From a checkpoint of a small sound classifier: held-out accuracy 97%, 15.7 epochs.
Rows from block 10 of a small sound classifier, named by matrix and row number. Rows with one number belong to one neuron. Each number is 128 + 32 x the weight over its row's rms, rounded and kept within 0 to 255. All counts start at 0. Numbers have three digits each.
After each neuron's rows are labels from the 100 clips, of 14976, where the neuron reaches its highest value: "strongest on" is what is common among them. Only what is clearly more common there than usual is listed. The data: short read English sentences (LibriTTS-R).
# fc1: MLP up (model.blocks.10.mlp.fc1.weight, 1024x256), inputs 0-127
# fc2: MLP down (model.blocks.10.mlp.fc2.weight, 256x1024, transposed), outputs 0-127

fc1.252:124116166136135087173127142127122170137110097148118147166143135118134111120162125121129087090195138126145154216141132170067107110104137149147143159154093113180193104132167110108154143121096085108169162159160111111164079163094101091136136124120066134167184148140100095161064071152157118050129091051062148087132155120137161123171070111181193130131118082147016201163103097171042135150097
fc2.252:168060181110160100111174132144172083149124096167130126103111156141211097149146087125121121123110147126142130126142119147148075138149111131138077150081131137181119098089176076139158073131115103143089080123140122084118127154107081114109165123127101139071094134144040137111147140113151134073135138097166125117135126189122092164097179129089168083109122095154110115132104127101148167136106
strongest on: voice: female

fc1.632:059113113072083120109155105133090151143195089127085124121146150131131133133140105124156121098139142114103153115140134097066111104108136162158100160106126096126086161153129149140079073177074127152158135144089146114189085150182083157095093143161130098147124182112112135159120146133087097146178123169076067092191179084122128111107112140137133125139136164106095139099197074140111085171142
fc2.632:107150124105111085182119129139177149144120130128065152119151174139095173173109156118148095167105191130153148143165087082113063106115147098121091119181090098126067118170154173116118148136088052161086136089117134131137156104186086173152087130124108152100092109124099080130122137108134095125151106075079111132145123136160122153194111142098110128163065113131100139056147122094132126097187
strongest on: voice: male

fc1.426:168161120114162131136063198163134135122116151126105146126111089130185054127137166109137120144164138198096148106148107091124169119128075134040119070105106147116043143128058078130137113138090120120129135119191146132113163105160144127049104073138156183111136098094153093151165132135147144161114109147052166157149185172104126124126159150084182176098144126105128135119154119137151122089133
fc2.426:134087183113122112166107104162170122130121108213137173111126082104098150108133124082081156117145111141073136139107052109148109110155118157173118132135124141120076105176196124152098114133135155132143159056144135127104100118125136106074096117184134168213091075144142144144103108133129133132047136143134172132187090165121117071120140196151136095117138186085194128088104108157146112168071
strongest on: voice: female

fc1.537:108147104177148109134090156124157160087135113123123134136124051162153119189115085075140080072161106141183187141149133105132137093069192113128125117138135142123153176109127165185113091198114142116205182084114096202164113134075093096063087132095092162121127167104166132150077145160134084101176133145176124167143151102128147101114113158119135088170098058121058137147109114081107117136127
fc2.537:119134131140150136147123125144118119067099138129106205074110112159133112165099122107141112076188110117160127144146157109174150165094113067142128114134106132138084168126100197210100115109145147122100171127138160051110114060095121133120196074104093142090146127118107134155083120133101134143055112132111178115152184203116119126126122130148139132152144143102151106117143059116130141124097
strongest on: voice: female

fc1.541:138135169117108185135142099136179098089171161082101104092171122130101121130119114137140140125149133167080104170152179140063091123123122100120084102113131183075110140157071116164161133079112106159139110107079136120073158157228127193077069112113116121156107113138174117126083202127143102138126200172133131145155109103145167130163118126135097136142101064180070073189102169121166211099086
fc2.541:146121119140097102170114149102142166127100100087145149125112127120153075122066146051097105142110118099082105121118105132126121137120126110160184111123105144158165142207167150086153174102135121138128115139161142120049057138079137125155221135180145143159155179098109086116120113161147131100097121105142169181061110147152130158125087097099141170157142184134109136095057071156137113153121
strongest on: voice: male

fc1.613:155072142130133095143137117121170110106111105116174134129171148117132137028106146120057098163096135091128142052121148116138172089073124121131049186160125167118106086105112108099055160140114106106086140100125115100121082150118131184097119141075135164145123177132117177072116142172136110120140056158110140096155131158167139161157163145147117110124135148153097098133137146113169108121095
fc2.613:120089160142122084088119174117176170105138121124128115047101113137130154074076138110089118117063110075153175099182146108147064120087167155130078190118135162136095108070169196138116144133188116159094126179081135095124069135111157123122105144097130191113105164127167133129161111126133114107189080091153156045144137125220121153161120151106150119166158150162112097118160180107168091160106
strongest on: voice: female

fc1.441:130120137114093119121118098162165111136138100151117169116172106197095119149189183141153046125099159136139088112188077074102109127125106134141178115041159115133142132138140100160067067121111053143118131052175111138142113144178140124144138120115125176110111140128078070178166113132180105113131128141078115151133128093120128101136151110085135097113111115194105120117142171173099107134113
fc2.441:127166110163061105154116117105137184157119117157238090087142140132079119221126169188164107160095161103145127070152116147150104053141093157165131112121134145104107077123136121141161086160153127128140102133142142173192115205151139146159119121091142157147107142145110127133116174181136150148127067138098084165119153087096128114128111111081095151135184139145096106144165124072163102129095
strongest on: voice: female

fc1.322:170105142144101143115114130143143077105118115101156176156102147138152103087120090113077125151124073093161146152150094133171073085124137118086116049161041132177102107101136177147116157095110160082164173120133125138193089114145118124160157117118189102158139135167150079200106118121145125158136114145148160164128119123086196094121167061127142158083110118109172112083179098119142127113124
fc2.322:123113065155152124117133107130143046211133084130123088123183095187092190096130099108144131153159083132126162102131155229120115155127122148102150107127066171142083152110126121109138090171094135126113124179139122128109116172188108115179130125171176159111183133096127177134103143125140091105075120069134101141151112070134144091105137116161122104153109157195085164119076140124115159112138
strongest on: voice: male

fc1.621:155136136074140090134153192120131048137139146130100087135189105055120130108158137109124135121111134148087104115169130160109078103150171151118111143069142129090163119133126127122099088147132145151135131125036138141132141139151182075143105166128112162074100178180103156099146139116113154167107152132139103149161133201067115166117145184082169143151185164080040125119119163105159104135114
fc2.621:127123089156126095076162115149140154148102152179104068129135133115178140101089084158145154129126125129099093119122145174088127113159144069180149100063112123107180150095140115133107139121120143097124122126090133067200170102099103129128198200094113151120129160102138132067113109205121186191105121137098124131132106117114148145096162089109153123154181156082123067063133135120175154102164
strongest on: voice: female

fc1.433:117117166154123123131190121168074125140153086099127133132199169129093124122162139139131069136120095124089177118155131117113090134099141147056101149124177211137103103151088126152117117116101160162096174108017149120111123143130097130123155123166131151096232155117166074110126112134158088101100133169160111139182129182096072156139051094138220101094145138117124161166141148179108158109137
fc2.433:209129134156146083103144106183123182137169114139155094191156196162081170131097137151147086095103115142138140137099125149132113072131116154175153168164136187140087077150098115099111136178108168148110109087083135078140112114100094162079142171156146107143216139139161068057134133140158076145114137128179085175106128181082099151136125145097103118124094158101135118168145086120118122145083
strongest on: voice: male

fc1.166:078090176184086152157137137150125143097141088147124064146111070094148064142161163152125136142093135125091126166086116185118161086070131139129168111143105133134099118121175158103160166119139081122048166083107153085111160106187138118177168158083200113131131151070103078161176147095062092113134148156125119139129118095106176144130119150114104164072110196176086163115160108121099093121164
fc2.166:115141158103102105148113127153105094159087129111143102131118201138133126176105181060073149160181113058109174128097108135072123144046120164158149100116174059145163158095181150180109166146136110118099090052155088105142166103155113143140136161081126106131080085163109096137135125114180139139096160160110144131115098156163146108132140089119172154160124144096116129035208122105140139174107
strongest on: voice: male

fc1.71:207086145070062083096113099213155113091101087169125142189097106166086114156149124085118141126103070167125154190136135142152164122097153116115108156099137112092167115189075132168072157098142189105147174108149188112116087167075105151184155139127126151170109131156140144162061118138148116140118114123132109165108143147135114168126095167159140105173088146119170058132122157170178131129109
fc2.71:166104128060175125095110128157112109163110114164134153099153138168124137101140140152114169142118084111097144174117100134121159100138105093131124089098121179096165126147069129134149203138154137142194121171156115159137074156072126116160085158115120098154056082116160149126128123140105146146091123156112087181100127117150113165134083126137111168124091158081106066187131133121069110107177
strongest on: voice: male

fc1.152:103087128066139138117100133064075145107115135144148105118161126139164103155112107151083061089144101102091186151146092118141132126098093089139125083121129160101125125108114136103104134122156162167155137146103141130160141123160122103180133193078131179111053145080121076082141150117103117098158113099149154121141075179133111156107134153173121145128139123108131114155131152112120096122094
fc2.152:107141162174141116171079153105126078163157158062076158087118145091157098091152137073130130150119122141115112196132088090117129110157173108181134147083121092115055114095128114145165154151126125096097157106145129149097115158062089088198126101142183145163156095166140103108075111094134116120101096147091119137097168125091171118079137132129123136111119112182154090083125095153124113105142
strongest on: voice: female

fc1.543:120165174162082120114124132177166153118095093138114130134151128111116142150145130085094134085135136167118145167176095112167187170096153173154079115076127147145098089089149108094118127116163131102129119115115039102129168107124080115138113111102155142156122176151135112068185109082078062136150123106168184133120167117155153113166094119110190155118213146137147164090074146109144117129145
fc2.543:154112165100180135160175143118139132119108124144139151115188109158134124057118150136125135152167097090212106095119091146090112083156114141118163172138078165090200113093158130077134177152137121146152106147095172122080109094144143093142110205150122046030148129134082120157159154086159140099111114085133106116120124095115172144113176129152082099145109140121099134061149100136092113145107
strongest on: voice: male

fc1.731:095061130091052161093122154112121093166176111115103156086068084198126133086133125110139130143116175140147084106114094168162106083144179114161070167078162149107099136104091145170154132075159130105094124132138139118160177145122178101209105175114168108187116148112145147114114111179089139105141155153156139115106138151116157121170170136168140118206121082173131137082129140121118132157164
fc2.731:143081148061105188115151096097105108183162134131115150091117111175145125121115122155158163138091187150112171102108108139126129112127136155169110236111148167115087076107082170170114100085166192067103092160109142098111111204119126118183139127152139100112101100084102173151151146115167100133115163149148085171064157101092102089097176149137138153127160103088119066128121105190072151156175
strongest on: voice: male

fc1.668:068105093115110152163099080142129169120121187135197161065121119195149114178136134122180099158192097157136086137161168119129132129132179115167114165117131107141092127122144089125145091090097098108139149112187143162130151145175122168134155140112133105090153121043117077139091082146078091130119206156118242087160129138101153143142118099119105129125127138126136071088178110135125156118113
fc2.668:123138107103129214120095098111109109129099109115144099148137129179117203162121125134136178073155106152158131109102175148159154062103101149163112090119138121176135115129135179137174094115155123070122091117155120192143127159156115162131179093171150060098139146048105133150211109108108102165116153167096185105132133151160135108105055113108129191141128100191100087159154089095164131167076
strongest on: the word "and"

fc1.644:163113165147166117115140159123077084140133103173139138106130167116107104111100150126182052160153189124146099145082061119099175110095128123102091134121085106083140121149127062057140103093127095089102128132127157131104115153161155112181120144106156126084164140100109095176129088161102132101167110122072175091106124125142065127061184172045160138047181109154126122111080131130145114096097
fc2.644:138147054150144145104182149139153155147159180166169151114111152153096110160107173126131110140146125141101101138104127140091157129093152091157079150153105122104069098117160092131123111104075102171118189120160098161103147116128184147177097089130121105143176124084120130164072117086076117134108151126135142117129128163111148154112076221120142112087138121066177116148072135065139072050109
strongest on: voice: female

fc1.120:175160134153161116135103133141119103124153095156120121113113102194110107132080130155115137175116135117112081157089164068053171088125106136106128202112100204106133101132089126108105186145164138095152154150119160100113173119117168180126117166185131174075152142143189104147147157157126066182142131132120176121110125156157209144101127131111176062123088092164096139083153183107132155106116
fc2.120:076108112123168145090171123211133092155164086163080157153140104135095059103114126087175161134088139161142122166065103065074134109083055170150124149073127137119092132095107163149119143104144186117108136107110131081159141122090147162118090142147118144130063089164221111147178131139122128170157134099163146077108145191150159121136177162099130056153103105130152124122141162136098182136108
strongest on: voice: female

fc1.615:192130135152145126074162122114090124150077108166086177137160123113100136109150158088137085164128106200109107130102132164110145117125205175088162087160108082115066106058134111136112172127115136104105120141149106112151188198167103165163140143119137161139118093124022159136115167152159100175117130107096127130196077085127108118069116158153160160135169147112118176230169084112114119103146
fc2.615:204060126136068100143122103059178081126103136134142169088200153117082115130133117134131087114103167144101138083141136137089105090090106104095149117130194092189125147089061171113105082138147118154170104151128111164118150154153070148135131121122128147095109127077151092151124148162125182151119154141124098160160082074075110146161091228084181097188114148088179092089185093119148157165144
strongest on: voice: female

fc1.311:067238126146082191169085113106153129098139099099160195126135064115133117143129126142129121092088057151059128163075066113122158067127127147173146174100081165099136129071140091150171178148173130127163141147093166164118156115111143111148188148112112202057137143081127134088121150162109097115128110147097140138143119131170185094145150140128143158129131107127131160115077076127133094150162
fc2.311:094124124104168165109087118113126168120114156117152065083068165128082124131057106110102162174122194072107145139155097141112167172147175182068097143115119100123102156189125131139205152127154140097144129084115153110143160122077096150117146105172133152105050162188104080178131135142128107137123107113108181143138095161191122084124144122151109121139176097095094126053117150108123096148138
strongest on: voice: female

fc1.463:126123120113127141120101131105107132079085088145099140167153148112090193164121159161137100064171146144191094115154068172134123109103100105136147195090172137108136115084130114179103094143155194098161120095105123175145137146123144131072079124145168097136109158119115110119098150075185101163092104176117158176161100138109142115078113162152087170104172067115147132152146093144169119149072
fc2.463:136131121155124190119065095164099089093137119154131126130127050092154108107184130122098106054211136139130110103161121102145099094164136149125134140106131130096136109138069191159107117135091136118185059119189182114193086167121140114147104160077144112128062170142073115065133179060129161091118170157169139116168088149110126090149141097140135113117146155180144213147110100146087116089090
strongest on: voice: female

fc1.241:119121147172112151130116173156110135136087122164084119163179136195246109128105160118115070155127097126110051138155117091113182107104071153113100091102158173109132079152100052111118173105099097136151178069108121123125146133134138099105129103110122180104138108126092093122116138096136153146149202108124111146149140167147121111151134171172167089203129121253083137105176152148161156088091
fc2.241:143149113117157143106125153141168154189146086183180136161096089139104126132110154146126193107123167095134109172164131124093145132101119123116174136081127168102081126084170128032126132064096176063102147110096142131113142099126057138088097077114145128200126069195119102140133212084081196141129167094083118072150115120099124091124139100133106149143191127156114141092155207087190182152168
strongest on: voice: female

fc1.550:160152126092118105093152130128105153155118106137131113179134138109096168090119175144086137068119146141127122137119141086186109098180097137125123091154155105076103122130145116142090136103045091121121141115195125171180141160132102184167075073125124100171172071125133079123198101165155175102089123160097098133124147158103146176148152199156190133121191186081138152154109106116107164120138
fc2.550:116143161098183134149104144184156162098081141121115102123166063111101133116134116137099133153071133136123051142168186143205091146145112112082189186089120132124076111170115123155089172084122172105155141133121136127103178163174109142171146144103086143158169129143082142181141089106148143142138117110097149193166050130110150123114080104150097091160124108146157115086110107150127115089134
strongest on: voice: female

fc1.54:138141181049099150136072130130081136123104152103070119092192111136104170150165144159154143139132164184075060131112138135134093085140126165108144172100067112140167132150102120085133133128084071117117141136196156118166145158117132154087110214096160147134168076130130175115180114172115110129143119115079146038133110147149138167109111097170148072171085108217145168157118161153112235146163
fc2.54:118132123039136120161135117090150111130127088165098110120156110110095118176135140143141204145166135130195143130132158099132116112080104182101138079151105180114120191069158190141130108118101077082128074185143160098079194076109067122117164178117143125115116091150124122141120141161129092129165149120137166068135136149171083117156120182118097142141095157134189119138120161136121174131195
strongest on: voice: male

fc1.84:145130193126133155066153149114098132129113147094122094149128127149130062092170154128162137144187148165140100149128173147112115136113149131147092129108113121138142103204121134107155147102105156143125115150099124141078134198174117132130140168164107086146063148145156141216055126103162122090177156078116152111114131152071162084104115092101113129110144110090115125128151104140139202157128
fc2.84:158151205088107135138169217120090120093093168088154106114139128148160119071187113108199125141134190140134052134126157129139114134129118090170100047094151157115120125217140109086104080120133077123152131120129161076140087171110124123126160131166135110160092122130146119193082093059147182088138137123082118117118159128051138112118114162143130105097162142117135087123136123116143204142142
strongest on: voice: male

fc1.588:111102133171145157109136139116089157108126163128163165139147184140130112106143075163099133130180139197123086115084143128069090118107122146130163181123162101149129105079183110105115167105083123169100098127091084141117200108095138132128136129132076163161151154110112115071119125153113188055100137097075148151085124142145097128083146068183177112115095128118078177204126174149125164118086
fc2.588:091110126116114091146177132118057115151102161132121127142169135222099104144159196147128113112143173192071146107098097179105139150151156080066164108134175184139090106120137212104119113094127082183144067131104177146130081102056153046151107146132162113126156156083100179193127077148181129131128081103162134118096156137134122132145151089125102149177155134130071097108119137039077141175079
strongest on: the word "and"

fc1.105:182143142129114127114167108120136095151160108163084055080101099122094150162157181162103146153153097098114139135179125159178118077078087147129120159138112150059174112107150089148058150169145152091137106151089167166150108091137159140197164136159149072140116098153090115112102104088141107104098118159127086133151164172125093129118083151158081139161110170148088123103164116127079049100179
fc2.105:085090047083209099110140104079116115123122110141105124114157139132130142126173133154112160104123125161108147158122178115177122110129123135157093145110112161116085143114186118079101152151154132110166138127123168142184128185117096136143100124116123129122107103117099165082170089120127098105123078138116143135126132156213149167108085123113109140088162130140122146189172103192143109115098
strongest on: voice: male

fc1.343:159102147141158101138125103109135130153127146158159134083160120119109129099142112175146156119133177098146176170102110141169134072132106119119090150149089053152154095128075122115142096098133187148102128115143112119107143141140163116111171098130086126116146122149154130055115135088103171113139103080070104131152114080068162049121087115163187135127104147134146118063136188151126116157081
fc2.343:192138134162112130170144148162133156102115127170099153122119145144090109066124142134101107087162116080072134117139103143122148183176163132165045133140148150100114092106117169137143075173114115150087173128124168118089135174123142120144176136107149132141153113119090145186047144050133147174082127072105113143149134110136140158056161062151100121156127116140128123140138152126121164093098
strongest on: voice: female

fc1.639:121181151195172176113151110111099085157091117135094132123157053121126110103183187098036077134126133095136108125098150125062076100091128097106117141160147164094069113102165122117154141080154144100144144143121128157081170124165204142156222093158145129133088169113105109069119135083152183179116150134086133086141120115095113088123151113116136143107154144095119125094065123101122102127160
fc2.639:126165112180137124113168113132096078166141144107109163103164087136144111087167209147116131091143132158075139100077076119139098144135157082116097165170125145077074169074168106129165139138155078078130133107092154079133166125150147158125195083153132136094030129125074147068105155106141181143112092183107106124186124121075143108139147086091128172080170194122131130096070117099075152112135
strongest on: voice: female