From a checkpoint of a small sound classifier.
Model: 11.3M parameters, log mel input, arch vit, norm layernorm_no_bias, activation gelu, moe top_k, num experts 4, patch size [8, 16], width 256.
Training: muon at rate 0.0074, 6400 steps, batches of 64, held-out accuracy 97%.
Data: trained on short read English sentences (LibriTTS-R), 26041 training examples, 15.7 epochs.
Rows from block 10 of a small sound classifier, named by matrix and row number. Rows with one number belong to one neuron. Each number is 500 + 40 x the weight over its row's rms, rounded and kept within 0 to 999. All counts start at 0. Numbers have three digits each. After the name is the row's rms in percent of the matrix's.
After each neuron's rows are labels from the 100 clips, of 14976, where the neuron reaches its highest value: "strongest on" is what is common among them. Only what is clearly more common there than usual is listed. The data: short read English sentences (LibriTTS-R). In brackets: how many of the 100.
# fc1: MLP up (model.blocks.10.mlp.fc1.weight, 1024x256), inputs 128-255
# fc2: MLP down (model.blocks.10.mlp.fc2.weight, 256x1024, transposed), outputs 128-255

fc1.141 098:524462486518539540525480520538525523502548446520522449471503523508555538438480518483515519498499499479511524437526418544558472472561453564554536548540458514453479538449536463475444456530488487436521446466474444536425485519457549448405501553499456525482538546521503509625471477505487495508526565436481456476469507472501474544509489510514532430497432538534480486606442462506480485484462
fc2.141 099:480472520531467544514453525481531432531558505475521559500547485526493428537490506453442514528550512599580458456482479451524469496488491502562526550470544492521532437482546512565463485465547470511436552500437513433504460496484537530556499480534501595479514517492485553502520544550491503429549458558484580517497508462482403446536450536505451542517537530505510468465507477487478450494525
strongest on: voice: male (83)

fc1.240 056:484471484562466478479435493505486582569522489504530523534493531460515437602470532467486524482536486509495537573449497522564492567514528536493526501507533521516440543529422491482487534548557438489573475501533457490450524558460444562475556380504466498472427537550430463536434492462458502466516431508551429503549520524472490571465480526464564526458514507441414459479532427493475529541506
fc2.240 073:425489509483529472508515522502519463485541533504535520480519438478513459550500525515549547537553484507573486463471513529527455518523448500499571448480462532530439503475465517508459482530531411554586510474522438520448489493484405514538571434525469479494486507505467473516458506470576569476507485517479533457506522483506500442537529565465485527430459495441473474474552423482482566488520
strongest on: voice: female (94)

fc1.668 058:514491450443454492526530517446512476542479450542496515386474588458467510440479570493504505487475507467495477515470491503541499528485544556475522506404495500598550569502557522532469473435410465506487492503501446431443424442391536529528503492510495511466533525490554496430553460485545443485508517521576503473525531479519466532473557463505502482573497555504504518519482553468516469561515
fc2.668 065:562518420480458449510536505470520502521505495481485430503543537509426459426546534527487467531486512521496455462500524597470460477489517548482443479384473510511514506549470562477550517515548466429466476538459438437477466458487534548491531553503551533503504468541529490492550425507525590505525462499576497434500465503457504571428530512516491467529479523506459600475474476505483466474508
strongest on: the word "and" (26)

fc1.135 095:445492513512576556500435431463493490501486495591520480501430519449490460524496532550522426544529482495512523525501543510490520476500514546442463441544511541506494546489492519493479498482452455550504502596478562567525538530512482543354512526443456509540509482496557482548514461473487489484464486619443463528461456501529513471518466497529512401510467467503560405457549495536456522458531
fc2.135 090:526547525447549508509419444481531543564478515481472510482440545485519541488559462508468503496520448478492540514509471501471463484499502469558498427554439522519521498437512530486479497427467457529522503489499538487534503572511469442499457496466501517493505576522522557535468463406463559533492597511418501508564522545602475513480449514451502518542500515550521509568515476509509512484493
strongest on: voice: male (97)

fc1.599 071:451480468459479504466470555521487485452483501502498541463419545447528519547539420461490371495506533439526615471486532502478530541492457461511545488560466521488492468481529540450514494481563485467488480514472583501537554472474478463543466533495465493519458556503532533457556488583490508482545558531541482588530545545555508531467521514469490509549531429514539448457472531460510472516516
fc2.599 067:512524541504432459540489506461515508502496480549423479506526502499483461517472513407538487486453520457515471524476437473492503500499457528472459481482507451448503557468543480412501585543471470589577487518591490489522473604468460485472607465480506501522488506498534510531456547470493540527434475524395468550526504533589568607532474532466515547507503447509551498497481576506521423496496
strongest on: voice: female (98)

fc1.403 101:467430493456507554520523487457514499508462499524457463584563562480577513509490535416471485481556493550528556489487461534545556486546578563529524437488412578511543532392491440447508467516447522534563504488511525564489455486418496497556490491485493494509518498451546526468511482523465477588537469472547503555441557576483521465457460459505498480495450511474463527479585490434485535531528
fc2.403 105:499456512503464518539563555531486600526502523499510505528528527542504562459460514457489475569500429543543403520385576523504586414497539434513506537466496563453478453493491439488515452492504487567428538491534511464571509511496448563494429459512517468506521528489531487488514522534475463454445478511559453482581531510553521506570460500519476508539453460483537489580467498496458498477453
strongest on: voice: male (100)

fc1.280 074:518471485431497497521483528489466546415448480498557511538509505522498405538486487454459497478521576496527495518436511544567561658494432443547484468563534489454498537530493535440537535479477510464468460431488524572481476495491481456440517520510471504458543517534439582520503495489522552502550540441563554432486487493537466448496506486536461417558481503458508487498570518500574481521545
fc2.280 072:440465572530525489590536480467504485505527549419514488523489435487504476546453536500405507507481512581502496515507521526521513529543484470485447517568456520488565432425522439546487478487518533496490537508480549476480453432560574452528493487515530497498485448535505511406603514512437465466582528458551475495500502491557614524532550457489443514534515498527510502428469488499478473489550
strongest on: voice: male (96)

fc1.191 117:553478551442504513459542497467465505537532547491548493455447561522499487393546520509486560532510532497471447578481544470518497485584497464536541510576557503475625493572567472500417529532503448469522542489480505522439498480453510507552535469466431445467463469535508543424491491521468510541471518490554479443546533482460500504506519523492517447564553483515589402502532526485503514416477
fc2.191 117:517431526540447572466432521485541480464423509439524594438535459513476505490553483533505497441447483525413489443499429571548465525484526474515441518599502458497460582477445419555500515456505457441514500542533466437487527525485492449516527537544535402502529485457417498454598554453468486463503459505485457513478531540432471537472529523501568456515515558485519509531547533468564534469483
strongest on: voice: male (94)

fc1.516 083:458456491572548493459487520578525465504492517448488564575508481492480454559504536365459433501497515544503563512484597520530576573459434434495402503452489478586489511510494457491466474440501458468489569436532467457551467497525461490527482524571461543515574547539499541503514480508502555498446444536504481514549544512501531488505514449541563491482510510434526532431559402526534457482549
fc2.516 087:489456495512507454453570545517513443435505498447530526494501488457505552597559555437452547456559534454474516502481457566532528439470455533475471478518483465552552545506515539548503466489539464468453564474503522511524578471549465442457516506518541495560524580516470474562526504475505543496472488572413510575560508408499504516547438506547441475532553488441527453471448431568512513499429
strongest on: voice: male (98)

fc1.402 151:546478525535447476503495638535494530490490549457453553488534426584488499517467517444459437505462480531483437443434411542474504474423525551523570469555499466544459485507535533512480534552503542451449561533544465535498525526443485490518552547460529541594500532554498556581536482398477434446567512466562491518508458522538465435475519535485533462444501479480478505493514520557482486492482
fc2.402 147:464510523546471470443515517508475477467495536533468473443459464504478591475635447477467437510561507522484523522502457487539480494439463450484452498503496539498548489491481495530546451533512465520472473527499525546487515505392521427434452517545458466445614499483516532509468568485472513502503591468458525505517460492489572505456501506511537477525516488502521477515459516537495419517571
strongest on: voice: female (98)

fc1.47 152:503530455491522546455536476598517534507470525510428487542450467508471519458488482542522503512509534514548465510524532543523479553470556549526528562502457566465538452527594537513527540499468502435532495549512539497530506520448495549484541546533479557498500511466522513415458526506476438547534464492502513499456484532570548447514560494555515472486477469506463477503599519474416449529508
fc2.47 134:556479512560533471467573527481482527491575494485499458406474476520519492483481509465503449468507531516500499501480512449508467472479498429483457497474512474462444539480542459527450461443512477521429542474453493537477573521449470468470528446527477491539523504536549548411510499571569483479560486484476538549512465511458485603485552448517436506474516480523547482489464499520544509476466
strongest on: voice: male (74)

fc1.682 117:473431487483496548511485543466466473442479472548432528466533554511556572471469490525497450520510475531492594518526477487462526518504429507501430521501524493446515517482556491443523553503506475510436416516440540563410493506504492476533481521483521483531525506480503447522468524545515389522452507547586513452488508475434536537509516593477538508536473464510452429517578433553482507483520
fc2.682 119:466497542558461516461484566547532470589465529526533566496512508526469419523481501478504513488497474509526449422502495491467461519396525502453497480528552493442502527477542454453515454555497468474450511544527421490549515501519446545523520523488459465525567514469484497491439537483491463521503442477495494501528503541457485536445578515574530581469486567443439499559514560538485546516481
strongest on: voice: male (98)

fc1.621 080:497530479497496493466505426464517422530504445505489505532544512535484478494451489528484531441472531526518490499517503556487537499523452388547462519500474452509513466545480512611550528464472504518573529501446601496432530475515507482451504491540475508505542524549560523573499482531448575441490480511621510474453460528456532481544473439413517506454419494439520490563514533517508432461560
fc2.621 069:538509580489498518488515535516497504509596420474580506525508509557502510502509509513440518511484486529517573453469514493386533556482491442469519483432452555560553509536539453537566503470433534474497519482528561470495493521538504531471548513450454521516463483518546534518550399397466513464518432512531530458492464512547456514552459444499562514475558465475565490519397508486455447505554
strongest on: voice: female (93)

fc1.604 079:477523477454489480502523449474575601534519583550508484541510507453503532545533463482497519466435581559525462459484450555512493548426481548521563509528444482516566492654483425490501510506502536529445455426473473529510433524548491468595494461459483453463527512554463535532523485438490481493423484502528474505480486497483539572510509552514504488545530482468476448538536478476500552499520
fc2.604 086:462469476464435474501495447500527560453575470442528492574445499549505549518521532549525427542499529467551565507498443551493485545489424458552505480443576554485446434525553441540531510461582495515464555412548463509545556575531471498520566485492562460545514460519451527468557467515543423519467451512559472548486516450477516537499488505551516478526484511523426510510438486484524520564478
strongest on: voice: female (98)

fc1.180 115:451501492591481433455517532542457616513423513472553459463445392560473458492519493489485490515548560608497487469519506515480519555441485505524501470506509539494535487477533485427512504494520512512488557519494524477491485535468552458534494531532508447450516439465469542464449495505451449491525439546528514561448521512501537463461540437605526496473485528496482534503523482509470494485449
fc2.180 120:484492459521579521462489501503572522558582509497539517469444511556476513471498450415490494497522537418513544493525494518520517472479572573539544459507520466515503553539519480524440508523460514480477505492487450524441487468527512462495510435525580533537500482502519501530520558542421540486519467478484469442467490495570473484449478487522488520450498543482508450526500519537471442506453
strongest on: voice: male (93)

fc1.357 096:505549584477449447493476462473536571493498471468421456546581528522490427459514497513521497547566534493414498472502497551495519562524465565481474454469529466544426531482502536439475507491469473537458469455518524467477461500500490441523506545468501542436484544491501442518537474542529528520526530538494557563516522455454513430516489485480554448527471541548469458471515498553541473555408
fc2.357 106:532513515532485499501505546454512503460435441484460500577501426478532483499605460436518485526481449511551450527485563459519478429510516450514504579503490424471456530505558549439536487482485511532461512529564491511414548484491579519482431574428494413530445504489473561497512477476488575510515517512490509485478508519499471569524484502477414511493465520433394552505486535504634533423527
strongest on: voice: male (99)

fc1.189 128:450500526550515566545523498513490517451510549503477504527496488477482490492532498606511559486504455486536536525459454521424565525498543547527493465495471579457478450423471554470538452462499400473486485566547504454517493524487530492524477502516490463529509501448507495459618493481521543532506482465479464513442505528501552520463418508505481482464495461547537455490541596595559477518438
fc2.189 120:557530505531514533502524463483412517536446517545453479576540540555519528545532486505486540519508527474486460483510524428524370484535565436463473487494461510520495479500434492519547494587515536475532560454520537475461493445490597447497511444513498449414568469572513534473474473464529526502537515517510535467454477515492488488444391519547447443480568557519525500540479519451524496476566
strongest on: voice: male (100)

fc1.588 098:474499527479491526502488502495411530500524571569514487471532514434487534521432520469418518494534529507507535557526456487530433511474555464494397504526487516511468484524516569514501507519448445537585456455475561557529547471545484472500526445462616538523511502525445542486497547573502444500501465520547441498506464456541452562505517538513420478448446519555557425533416502453502476504533
fc2.588 095:555547495513480534509515489499475469479540539483561513507483498446478465522458512549447523468420477513512497517491455455462491503487491483508543486542430503484441453461481468564491518476510482552515492472455529497401526495544495539477488519561545476540455567521525526490532503558419504509507565522500593442510517520512516450502510488592508487493456565461548454481472546481529469441505
strongest on: the word "and" (26)

fc1.609 060:494511561513590484484532470566464542561541497477457464535541513499497532556547503491555465512526460510541413517499552477453534537520532539493402510535522484494469539507461496440497453505547509490403445595538512512472466453442509511515399466526469504423476561483471553550517454497482420515503526460464524421489507557491516498496486490461502534511470535495500477486551504478542472487506
fc2.609 062:558586571492548468519507478484507530586488570482459494560521510484503552516504481508491490577527523506476422426593516472482545517542475494505468511562519414476470537497486598502498499489509539475414460483504510512509503467505463531506432506476516501429504464474439478528477467542525494514425507520486532511446510546488468446526508476434509508482443493481478507556504469503506521482549
strongest on: voice: male (97)

fc1.208 072:501487480498530512522438464477546510446504497591474466457480512532514541567543556433509460557484575494584574516529551529535495471487472565434496476493516505428493493435461501514501539474463507483534546509595570516554433496500545567485516472537515536436518483519534460459493459495449500465502545491538537434504495576516560502488488461477521451494479536549469542497510501495605501491530
fc2.208 074:466431462414532607508514459485544428513450522453537535511499499440513524496516456516492539555507433521523474477553491547536484506435541541474456543541488415498530454530414484496474530498484506525534448522490495455492558482539540483514557476490501534497457469411518489467476529459546503393568505501464483516525506501459498538559488484438537491485496527566554527564489472483436515514567
strongest on: voice: female (82)

fc1.536 101:462538473520450543550498538528477493449474474568448434491499537508500501561472510553570458458545574455452501476473575485484566462501472453497477492502516460500501483476605513453512480504481480502457438485539532575479547563450561444454576564458515453523555509465428492505504410586546474496438467541496456411508505563530474552489441471486490491464542475531552568437526542438465536549549
fc2.536 097:422547528504450499473483566594553600484506540548500538536464415447504468531457490464537566486451479466501484495479518501479453413547547503583512437546494491477530473514490533468460490534478442566477417492458488468550516533449490478449462608452451471550583545459526506395513568500498475544458457513549497431477484447505538442425476455480491510561487517495603471482486528501524569551524
strongest on: voice: female (93)

fc1.436 156:489475458470490492461489513658518497482478572459441483590529497508468529519463496496492556426457524547550546489589552487521491542449497467491487511470416479506524463494460499490524499493468577500580565545507496499406494419473468402539542531590485553436519470526557522482544465484507501489483598519546536458550474519450543566543496569471504436521443530540474505487420492528469475497492
fc2.436 131:487465459568526509515423434482556439530467472455571527483461452517477551531582561535553494544495536502478493485526447520458518475548457513419439498511492467492532517556498424545426463556507577526517458518464547408434467557509551444496543568490483487490542565564490503531510528441445516533526514591395435507534464540518534549474496528505521494465573507552569468498532561536467473513487
strongest on: voice: female (85)